{"model": "image diffusion model", "width": 256, "max_steps": 18500, "lr_schedule": "step"}
Rows from block 3 of a small image diffusion model, named by matrix and row number. Rows with one number within an expert belong to one neuron, the router's apart. Each number is 128 + 32 x the weight over its row's rms, rounded and kept within 0 to 255. All counts start at 0.
After each expert's rows are labels from the 100 images, of 14848 (inputs lightly noised), where the router gives the expert most weight on average: "responds to" is what is common among them. Only what is clearly more common there than usual is listed. The data: stained colorectal tissue patches (NCT-CRC-HE-100K).
# router: router (model.blocks.3.mlp.router.weight, 64x256), inputs 0-127
# up: expert up (model.blocks.3.mlp.up, 64x256x256), inputs 0-127
# down: expert down (model.blocks.3.mlp.down, 64x256x256, transposed), outputs 0-127

# expert 50
router.50 [104 130  55 140  64 126  91 120 150 158 165 156 135 142 119  99  98 118 110  92  38 145  96 203 186  68 115 123  87 152  79 200 144 117 171 137 130 120 159 108 123  87 176 119 120 115 109 167 185 115 127  99 194 130 132 143  98 227 153 175  91 113 143 153 112 197 140 109 139 118 122  82 152 193 125  97 112 175  94  95  78 114 109  88 108 125 144 116 151 105 110 114 161 138 173 129 145 142 101 131 147  65  91 114 136 120 171 142 188 145 155  90  82 158 162 127 116 117  85  71 158 114 134 120  87 143 106 105]
up.0 [140  89 153 111 177  93 129 109 129 118  81 132 145 124 189 115 141 127 105 142 191 119 166 125 154 137 122 127 165 143 109  82 107 164  71 139 180 132 141 107 123 182 150 102 127  91 161 110 133 145 115 146 177 131 106 159  99 152 140 152 154  67 105 102 100  84 137 162 146 144  70 127 136 128 125 136 151  99 119 100 128 102 129 167 152 129 188 170 143 129 104 143 111  93 119 149  63  56 112  69  98 118 125  87 117 148 112 146  78 157 131  89 122 120 123  89 132  77 147 136  85  78  50  78 134 130 194 178]
down.0 [119 171 157 160  90 177 124 149 117  87  97 136 158 118 113  92 134 191  73 143 167 167 150 135 132 107  97  75 194 175 123 104  90 121 119  69 151 104  81 184 161 108  87  82 172 106 137 154 122 149 142 116 123 175 111 206 112 124 119 182 158 135 179 128 125 112 114 137 119 115 139 175 166 134  79 154 112 116  88 119 129 131  79 114 130  97 138 145 140 142 194  96 127 156 138 138 125 115 104 171  79 118 106 155  86 183 160 143 123 104 127  98  34 105  90 206 123 113 142 160 120  90  96 149 113 133 178 141]
up.1 [ 62 170 172 103 166 105 135 135 143 168 110  98 108 111 114 117  72 123 137 153 166 116 110 142 138 168 126 158 211 138 117 125 127 125 106 149 117 143 139  86 170 147 137  78 150 146 128 107 106 138 124 153 141  99  67 206 179 132 148 105 103  61 147 161 137  55 106 110  79 124 194 171 111 123  68 104 158 161 173  77 129 101 116 125  99 178 175 118 114 185 131 150 111  60  97 149 121 117 162  87 154 142 226 135 187 122 150 132  83 120 135 108 129  89 132  88 156 123 148 151 145 139 108 145  94  75 143  98]
down.1 [133 124 148 103 115 181  69 121  66 101 104  67 139 105 167  99 105 164 181 177 181 152 147  95 119 132 148 133 153 105 140 147 176  88 149 168  75 133 107 140  57  58 125 145 127 124 113  80 152 150 101  77 138 153 140 125 134 105 120  50 117 118 119 136 172  94 168  99 160 115 120  72 173 103 146 116 127 149 105 141  64 158 151 129 142 124 102 197  97 162 150 126 184 122 112 172 126 151 168 150  79 136 159 136  95  74 151 113 140 130  81 149 111 140 102 132 142 152  59 104 158  99  98 200 150  91 115  95]
responds to: tissue: smooth muscle

# expert 28
router.28 [ 82 124  90 117  76 121 130 133 102 173 163 155 124 139 157 124  76 135 157 137  39 151 100 192 136 130 113 125  87 174 114 175 132  91 170 164 146 140 135 149 131  80 135 152  99 137  82 126 115 121 149 160 138 127 129 142 119 191 167 111 121 141 129 131 104 218 167 129 176 179 125 131 147 132 213 126 127 167  79  88 108  83 150  96 134 148  76 139 160  84 120  95 155 166 124  85 158 116 141 108 211  73 109 101 134 152 136 134 124 105 154 124  91 170 119  85 122 134  84 113 104 129 124 159 106 107 129 224]
up.0 [ 50 152 204 109 155 114 143 121  94 128 128 156 118 146 131  72 124 143  95 218 177 139 200 159 157  98 139  94 209  31  70 122  79  90 124 125  76 148 134  99  96 130 102 144  95 135 127 120 162 156 148 182  94  94 132 119  81  89 153 118 126 125 104 146 188  39 167 127 118 142  94 105 134 123 111 119 125 169 100 108  97 192  95 118 163 136 158 139 123 106 153 143 133 104 146 110 148 126 106 128  98 153 118 129 116 135 166 112  98 128 136  96 162 124 166 126 134 140 173 118 129 134 121 117 159 110 123 101]
down.0 [178 136  74 164 180 124 117 136 160 192 133 171 133 128 165 192 219 120 123  82  67 110 130 137 165 172 181 114 170 132 196 130 123 117 115 189  76 161 169  99 149 129 140 107  71 105 157 124 130  82 134 141 125 129 164 101 156 153 153 162 128 128 101 118 121 156 111  76 148 116 137 150 175 100 175 114 160 185 144  92 116 168 127 117 107 143  93 101 105 134 148 158 134 130 118  82 188  91 150  91  92 139 146 111 101 129 132 142 144 117 130 159 155 129  95 149 147 137 170 157 159 105 135 109 129 136 125 128]
up.1 [ 93  81 193 113 170 103 105  95 147  99 147 122  95  87 154 104 138 137 154 219 162  79 156 127 172 117 105 161 159 125 123  72  67  86 130  64 114 130 120 108 145 188  51 133 153 167 135 126 146  96 107 100 161 147 209  80  85  73 123 115 166 106 117  77 129 105 121 174  97 137 111 121 164 200  95 137 134 143 107  72  97 125  89 150 138 196 147 139 160 112 155 137 115 102 168 124 106 120  90 127 103 137  90 162 108 153 128 147 139 141 113 115 178 110 160 102 140 134 136 128 154 157 125 105 124 100 163 133]
down.1 [105 131 120 128 102 178 142  92 125 140 152 144 118  97 154 130  85 133 106 141 123 100 187 164 114  95 152 182 172 131 145 119  85 144 130 155 159 164 119 176 160 139 129 143 138 218 127 114 137 112 113 156 165  96 206 132 182 130  94 142  87 129 192 143 117 117 136 132 115 109 162 152 114 170  71 115 159 134 155 143 121 130 187 149  84  85 155 141 171  74 143 157 120 159 125 152  94 108 112 113  97 149 112  89 159 134 167 113 117 116 104 116 151 148  99 120 155  99 166 128 184  98 111 158 130 109  77 159]
responds to: tissue: cancer-associated stroma

# expert 14
router.14 [ 91 133  62 163  45  76 136  89 119 145 159 140 116 105 114 129 130 142 130 137  81 117 114 210 112  86  70 156 100 143 107 217 139 119 148 192 157 134 179 137 125 106 237 137 134 117 117 146 189 112 122 134 144 113 115 130  89 140 142 159 147 125  90 147 113 153 149 113 217 140 131  86 104 151 177 109 103  67 133 113 157 101 106  88 136 133 134 137 177  97 113 124 116 149 140 140 134 147 104  82 175  93 120 110 141 109 164 126 177 125 116 126 105 146  86  73 122 115  86 144 126 139 141 150 138 109 130 105]
up.2 [171  87 111 111 138 138 164 114 125 121  85 141 168  34 156 104  73 103 123   0 168 117 173 143 113 119  29 102 162 119 184 124 148 172 111 173 160 103 144  65  94 161 119 129 105  63 159 126 194 132 162  88 156 145 133  23 129  41 147 105 117 127 106  82  94  88 147 135 146 117  70  71 105 147 122 120 143 120  95  88 163 145 102 151 181  95 134 115 124 186 119 179 168 123 149  88  79 120 170  91 137 102 120 116 154 146 131  71  99 157 143 112 187  77 144 148 138 117 108 124 134 128  96 138 132  96 117 138]
down.2 [100 146 126 141 121 155  80 105  99 132 125 151 155 117 189 128  64 187 103 113 180 126 116 159 104  66 152  84 162 117 116 182 111 135 153 219 111  86  93 121 101  57 166 152 146 147 180 104 153 127 137 124 159 128  93  77 104 172  91 131 169 140 130 138 173 103 118  80  97 143 150 135 191 105 119 140 157 203 135 147 108 155 146 128 103 106 110 160 116 114 157 154 134 113 111  77 106 128  92  99 146 145 172  90 161 105 149 117 102 143 116 167 150 128 119  92  97 119 143 123 155 178 147 199 115 132 118 100]
up.3 [133 152 134 113  96 125 156 129  81 122  39 143 122  97 139 130  77 102 108  74 206 132 114 115  96 152 110  95 237 140 114  92 132 123 135 208 157 158 101 115 120 122  87  99 180 120 142 177  86 136 182 147 137 139 106  80 144  83  73  97 135  71 129  60 126  57 120  91 107 131 139 132 146  93 100  93 165 112 117 133 143 134  97 131 155 154 149 105 146 124 155 134 140 118  73  74 118 149 155 119  57 179 184  79 136  93 132 136 146 130 176  70 164  94 181 127 153 150 143  41 128 129 149  62 188 144  87 104]
down.3 [110 152 121 163 145 168 155 149 144 148 127  88 147 109 141 141 148 202  96 160 152 172 121 157  75 109 148 136 182 128 126 146  97 107 161 120  88 110  76 175 117  74 102  42 114 148 198 138 113 133 213 130 136 123 131  90 156 125 217  70 156 117 125 159 110 115  81 142  84 123 109 122 137 138 126 103 189 136  93 189 130 128 106 115 139 151 132 125 161 111 161 191  70 152 114  92 159 128 118 114 112 173 104 154 113 118 136 134 104  96 142 115 109 136  97 158 148 189 142 124 145 124 172 134 145 113  63 119]
responds to: tissue: tumour epithelium

# expert 52
router.52 [103 125 165 120  58  88 141 135  93 113 145 126 169  81 116 132 114 120 150 151  74 106 103 173 132 152 118 113 118 128  95 135 109  82 188 140 118 155  95 203  93  96 179 187 144 184  96 157  70 113 138 187 121  99  89 170 131 172 177 147 144 159 135 144  89 127 149 146 122 123 130  86 151 144 164 105 126  89 134 130  99  85 133 104 162 101 128 131 120 125 190 110 176 127 107  86 138  97 190 152 147  87  69 155 124 180 134 127 100 135 149 122 119 157 138 156 156 133  58 149 195 168 167 121 150 158 124 129]
up.0 [104 147 107 131 139  97 121 147 145 106 103 155 126 132 154 102 127 163 169 168 121  70  55 136 135 144 158 138 164 138 149 140 128  24 163 113 121 146 127 163 124  89 162 100 173 143 170 164 106 146 119  77 131 136  76 106 132 172 128 100 129 141 154 158 174 140 146 103 111  90 134 225  80 132 128 126 159 132  61  95 131 121 146 128 145  82 171 181  74 176 144 118 121 140 164 132 103 107 140 117 143 146 102 134 114 155 146 144 187 139 194  93 141 126 197 116 158 149  78 129 126 153 170 120 111  98 118 127]
down.0 [155 109 151 154 146 146 102 158  92 176 171 147 117 131 133 120  79 110 141  82  68  99 109 147 124 152 110 150 118 117  75 166 101 129 154 160 179 155 118  91 140  76 167 144 105 142 120 121 102 101  89 131 141 138  52 182 154  88 153 155 150 124 124  19 172 154 208 139 106 145 121 120  95 113 160 111  87  71 174  95 110 151 148 134  95 113 176 153 117 172 101 138 139 117 138  69 124 121 113 103  88  79  99 142 146 127 151 100  65  93 143 111 204 116 157 163  99  78 114 100 142 198  90 168 151 161  84 119]
up.1 [135 138 124 137 178 140  98  78 136  76 162 106 127 109 213  92 146 193  86  77 194 129 160 114 121 129 128 103 255 117 125 120 178 174 115  79  65 144 129  77 128 160  72 174  96 179 188 155 162 162  93 149 149  91  86  41 113  91  69 141 113 149 151 134 158  85 119 130 142 133 106 102 139 128 149 180 131 121 136 169 159 178 171 136 132  89 128 104 101 114  93 138 113 103 124 125 145 111 106 116 130 156  67 132  90 120 156  90 132 126 117 142 126 123 113 114 108 168 151 128 134 133  59 103 146  69 146 146]
down.1 [135 109 130 127 134 132 152  99 105  78 143 140 129 117 140 138 159 131 160 127 116 129 135  91 129 121 137 129 123 135 136 125 155  83 118 123 116 168 137 123 184  89  69 120  81 140 135  80 167 148 199 112 136 100 157 187 144  83  88 135 118 145 108 138 122 139 112 161 141  92  96 142 140 126  88  73 203 148 105 179 197 160 142 156 194 115  99  73 169  77  83 137 195  95  88  82 136 148  93 143 192 129 135 197 134 160 137 147 112 114  90 113  95 139  73 100  70 106  75 106 120  97  89 165 179  85 121 109]
responds to: tissue: smooth muscle

# expert 7
router.7 [ 86  99  66  82 127 176 122 187 100 143 103 161 142 153 132 120 158  48 115 121  78  98  84 196 123 176 112 101  94 151 103 175 123  71 154 171 109  47 104 123  73 103 148 125 118 146 167 140 155  89 134 119 154 117 187 125  95 250 138 120 109 121 125 122  98 157 198 126 203 134 146 117  97 118 115 118 107 119 121 113 141 109 140  85 108 124 128 103 183 123 139 132  97 147 124 132 115 138  91 142 134 112 104 105 124 130 158 104 221 142 142 124 108 112 133 115 160 112  94  94 124 124 107 184  97 145  96 147]
up.2 [146 134 180  70 142 198 184 124 130  80  99 145 110 105  51  79 122 125  92  69 188 178 154  95 142 163 115 101 255 147 137  68  95 111 113  90 108 154 136 148  98 151 113 117 163 113  93  90 140 112  63 105 148 142 135  84  89  57 126 115 120  76 115  96  93  80 167 165 133 153 117 162 140  66  89 114 122 119 102 106 105 114 111 185 126 131 171 112 159 142  63 140  95  94 130 122 131 127 162 104 147 158 107 102 147  66 163  91 113 183 113 146 187 180 159 155 117 172 125  94 129 136 109 167 134 133 123 142]
down.2 [150 142 138  81 101  79 152  92  98 134 162  92  97 109 184 119 122 143 141 130 153  82 112 103 178 149 135 119 167 110 109 175 141  83 154 142 101 207  93 143  80 103 119 154 136 172 165 101  63 148  97 100 106  64  65 117 106 118 147  67 124 184 142 199 136  87 149 154 134 114 132 101 129 137 132 115 223 122  68 138 146 122  98 120 178 162 124 149 115 206 122 145 102  92 109 110 125 160 135 142 142 162  96 193 126 131  85 150  87 130 143 127 132 137 126 111 123 101  38  91 133 128 139 121 112 122 110 124]
up.3 [ 95 140 115  99 147 192 146 157 130  88 151 140 144  99  54 116 155 104  68  75 236 167 102 112 129 170 102  90 153 187 161 101 132  86 150 130  92  87 138 139  96 139 112 145 145  90 130 114 103 120 162  76 118 148 108 124 157  95 146 101 132 102 125  68 150  95 110 144 109 146 107 136 139 120 142 167 130  89  81 133 125 111  94 118 115 200 164 104  71 143  90 169 137  90  89 119 118 146 105 141  71 170 190 154  77 154 117  66 111 113 114  74 122 143 169 133 167 165  87 132 158  96 117 106 126 120 134 163]
down.3 [163 160  84  70 112 121 148 128 151  89 144 112 155 104 159 112 133 159 121 146 156 116 160 131 103 101 203 117 120 167 108  88 105 136 111 150 125 207 157  76 186 144 167 125  92 139 159 115 130  69  99 149 137 161  60 125  61 129 148  67 123 122 171 147 156 108 126  92 208 110  96  91 120 169  93  85 154 129 169  86 102 114  99 139 158 138 141 128  79 144 113 143 143 142 181 191  92 148 153 127 164 169 132 152 169 157 103  79 130 129 126 165 149 160  45 127 114 152  98 152  84 190 140  85 132 165  62 136]
responds to: tissue: smooth muscle; tissue: cancer-associated stroma

# expert 11
router.11 [118 215 196 123 118 107 151  96 119 119 113 127 137 134  98 124 138 129 125 174 255 162 168 115 105 143 107 167 216 126  98  77 134 113 129 152 109 158 109 152 110 211  66 125 167  87 118 178 103 119 160 165 156 101  95 102 136  88 128 104 163 126 144 121 109 103 133 134 140 125 137 119 145  59 152 153 157 111 126 146 156 159 133 201 156  75 126 143 171 127 150  40 160 118 101 130 117 133 155 147 128  84  67 120 148 136 146 143 155 105 129 148 116 136 113 102 173 140 107 132 102 155 111 142 146 163  95 142]
up.2 [225 109 128 154 125 103  76 136 125 136  85 142 137 120 159 129  81 195 117  66 184 136 147 106 100 173 112 136 125  70 144  81 127 203 107 134 105 100 150 128  93 182  68 136 135 156 151 161 161 117 119 122 166 179 136 132 123 103  52  96 194 194 120 147 132 133 158 111 139 125 124  65 125  84 144 128 148 162 158  85 146 101 115 169 136 148 143  59 116 152  85 182 130 132 106 152  99 119 140 145 158  89  96 114 123 114 118 128 102 101 123 165  98 111 100 124 105 112 150 175  97 116 126 111 154 188 126 133]
down.2 [144 151 165 102 149 162 150  98 146 100 115 123 141 120 133 110 111 135 130  87 115 179 114 187 115 184 160  94 128 113 120 121 171 161 106  94 119 108 115 153  78 130 212 125 100 179 120 141 118 148 128  94  65 197 175  88 162 126 113 165 158 113 140 175 138 120  33 121 144 139 163 168 166 111 156 140 144 125 201 181 186 126  90 111 104 160 182 128  99 151 225 111  80 131 112 166 118 136 115 152  89 150 140 117 147 135 138 138 167 130 151 122  95 113  87 119 124 124 125  81 140 143  70 111  92  90 137 158]
up.3 [106 131 153 160 173 165 170 126 125 149 127 139 129 122 151 116  99 133 124 166  98 129 100  80 128 184 130  69  64 130 140  70 124  88  95 167 134 131 129 111 133 156   0 125  83 117 116 159  69 122  88 151 158 124 139 158 139  88 136 180 167 151 101 151 118 179 143 136 121 138 112 138 122  94 131 160 190 153 147 101 183 105 106 213 120 137 134 110 128 137 133 152 118 111 119 132 137 152 132 119  99  79 173 134 147 124 128 118  59 140 138 148 151 156 117 130 107 170 155  30 152 131  74  96 147 165 142 127]
down.3 [178 128 150 129 143 161 166 124 108 141  89 133 125 170  87 165 110  81 106 129 100 131  51 174 155 191 139  59 171  98 107 158 140  88 130 114 141 160  66 142 123  96 222 141 135 168  87 118 118 118 145 135 103 200 158 102  87 107 113 186 155 128  64  44 147 126 112 132 147 112  92 119 199 126 204 160 164 119 205 144 130  95 116 111 110 120  87 136 148 161 101  66 108 117 165 127 162 133 115 175 155 120 168 132  88 108 146 107 215 156 147  74  99 115 124 128 102 134 116 155 156 127 145 138 127 112  80 143]
responds to: tissue: adipose tissue

# expert 43
router.43 [113 104 102 128  79 141 115 118 105 181 171 145 131 144 130 185 104 109 105  91  68 152  87 178 213 167 107 157 106 119 117 136 123  95 155 176  78 160 123 164 114  81 155 155 107  93  69 134 100  87 123 146 148  91 164 182 113 136 141 194  64 148 131 156  97 165 134 109 187 117 156 125 126 175 131  91 106 166 130 119  68 115 126  95 117  91 168 101 140 153 153 126 150 128 156 122 104 113 106  87 131 119  67  85  46  63 151 192 169  81 111  82 118 187 100 158 154 129 132 106 136 147 128  93 117 157 126 116]
up.2 [121 120 120  98  86 136 115 127 119 107 127 217  79 126 157  99 118 146  89 151 173 134 123  95 127 135  88  92 123  76  62 106 106 159 100 109 164  52 133 222 108 141 115 100 134 134  85 117 133  91 133 167 168 125 219 119  79 163 208 116 176 116 129 132 117  86 169 147 143 109 151 128 195  79  91 193 149 152 127 145 126 111  75 189 121 111 110 121 104 130 143 170 145 141 136 116 151 118 149 150 123 141 113  84 131 155 177  87 124 212 115 133 154 134 117 115 200 156 110 136 102 139  75 178 143  75 140 148]
down.2 [167 124 149  94 175 153 182 162 184 119 143 109  89 114 158 110 179 156 194 129 159 143 162  61  83  90 118 170 191 183 141 151 139  57 127 104  97 122 140 139 156 153 130  95 118 121 133 115 109 100 190 163 129  99 139 151 171 147  49 104  66 217 149 147 104 144  46 192 146 131 151 128 134 159 124  83 147 139  75 102 125  94 125  97  94 146 127 122 114 144 134 109 131 177 130  93 179 100 120 100 112 128 139 136 110 156 147 133 146 148 104 151  56  99 137 125 157 150 135 123 106 113 131 193 116  81 143 142]
up.3 [158 104 135 184 125  94  65  98 113  66 122 107 151 169 151 153 135 174 129 150 159 162 193 116 118 204 122 119 186 119 115 119  95 205 127  92  64  66 148  89 141 196 128 160 128 162 130 157 114 154  84 176 147 123 129  90  90 139 119 102 127 119 141  91 127 112 140  70 187 107 116  55 174 235 145 124 116 102  76 158 158 158  82 119 136  96 121 104 168 126  66 126 131 135 110 134 109 153 157 143  89 171 100 111  89 107 133 179  96 121 121 101 146  79 151 127 126 149 229 105 100  84 120  93 129 139  93 136]
down.3 [176 111  80 131 170 153  53 166 167 107 138 157 186 165 145 135  90 155 120 104 158  89  58 145 147 156 114 136 201 112 119 149 104 155 147  79 109  77 104 124 209 122 216  62 132 107 121 132 116 109 133 129 118 151 203 164 111 121  99 150 134 113 140  80 157 147 172 115 180 166 127 130 105 131 102 121 160 137 177 113 138 109 120 146 141 119 130  90 138 113 125 136 121  98 181 116 116 105 140  88  82  59 133 122 132 126 103  98 119 131  94 156 111  96 123 139 114 178  87 154 116 116 120 116  94 136 153 153]
responds to: tissue: smooth muscle

# expert 53
router.53 [ 66 130  95 154  73 118 147 189 115 158 129 136 146 155 133 100 130 171 109 187  55 153 149 160 111 100 126  83  76 145 114 216 128  63 190 108 154 120 143 125 143  81 158 153 119 166  97 147 180  91 151 157 137 143 157 170 197 176 146 132 175 132 110 148 116 183 169 149 161 136 136  95 125 127 125 108 125 117  97  84 132  80 172  66  84 129  89 109 133 112 137 102 112 169 152 134 152 112 143 136 163 103 104 141 105 147 138 156 121 107 195 104  93 137 149  72 119 150  48 129 133 109 161 116  94 112 140 125]
up.0 [160  83  86 190 156 137  75 120 131 129  66 137 118 157 134 132 109 172 122 136 183 145 165  84  91 102  95 183 173 105 141 137 127 169  90 107 120 117 146 148 128 124  66  98 119 168 130 129 125 162  95 110 163 148  53 118 153  90 158 149  59 101 117  87 175  72 115 120 175 201 125 138 104  85 100 121 184  85 131 118 121 110 116 148 132  95 140 116 109  74 120 241 170 106 150 112  82 129 101 129 113  76  96 100 134 105 100 123 145 124 158 186 189 127 131 156 139 148 152 118 129 127 123  94 119  42  63 143]
down.0 [109  98 160 177 115 124 214 120 136 143 158 133  93 146 171 103  97 134 131 118 165 147  70 135 152 134 134  51 144 102 131 157 116 106 135 129 140 153 117  83 162  57 174 183  93 117 155 112 141 196 139  78 150 111 178 175 179 187 139 137  90 162 128 160 133 142 165 165  52  72 114 126 127 129 140 171 143 133 134  78 134 117 122 179 148 145 101 158 116 127 117 164 183 113 139 145 128 152 175 111  55 132 150 117 142 155 112 148  66 125 109  93  74 179 168 133 143 166 196 182 138 110  88  92 189  91 100 163]
up.1 [111 124 121  99 143 142  96 134 136  84 101 139 150 141 175 127 101 136  88 172 166 144 156 136 185 185 190 148 141 138 133 120 123 152 113 121  76 149 109 121 111 127  82 106 106 121 227 119 123 172 172 129 148 200 127 136  96 119 137 157 149 101 146 129 117 106 100  92  97 114  94 146 142 100 108 200 110 129 112 193 108 141 130 129 120  81 192 135  85 120  85 166  82  48 123 118 112 135  89 120 120 141 115 134 129 115 117 159 115 132 103 126 151 139 142 131 108 172 111 113 163 103  96 113 103 134 179 118]
down.1 [137 140 121 140 111 153 172 114 118 138 133  58 186 156 187 140 141 171 135 107 146 100 153 129  86 107 175 119 117 170  86  81 141 122 106 129 165 145  81 112 178 140  88 119 160 192 163 103  97  84  82 115 193 147 159 177 132 146 178 113 212 175 141 129 196  82 136 125 119 139 104 148 122 134 143 175 127 181 117 116 117 104 109 111 196 154 179 179 162 148  43 120  64 140 140 130 116 114 150 156 129 132  83 201 152 137 146  98  86 119 189 170 123 134 126 138 113 153 123 110  80 150 101  97 130 156  80 100]
responds to: tissue: smooth muscle; tissue: debris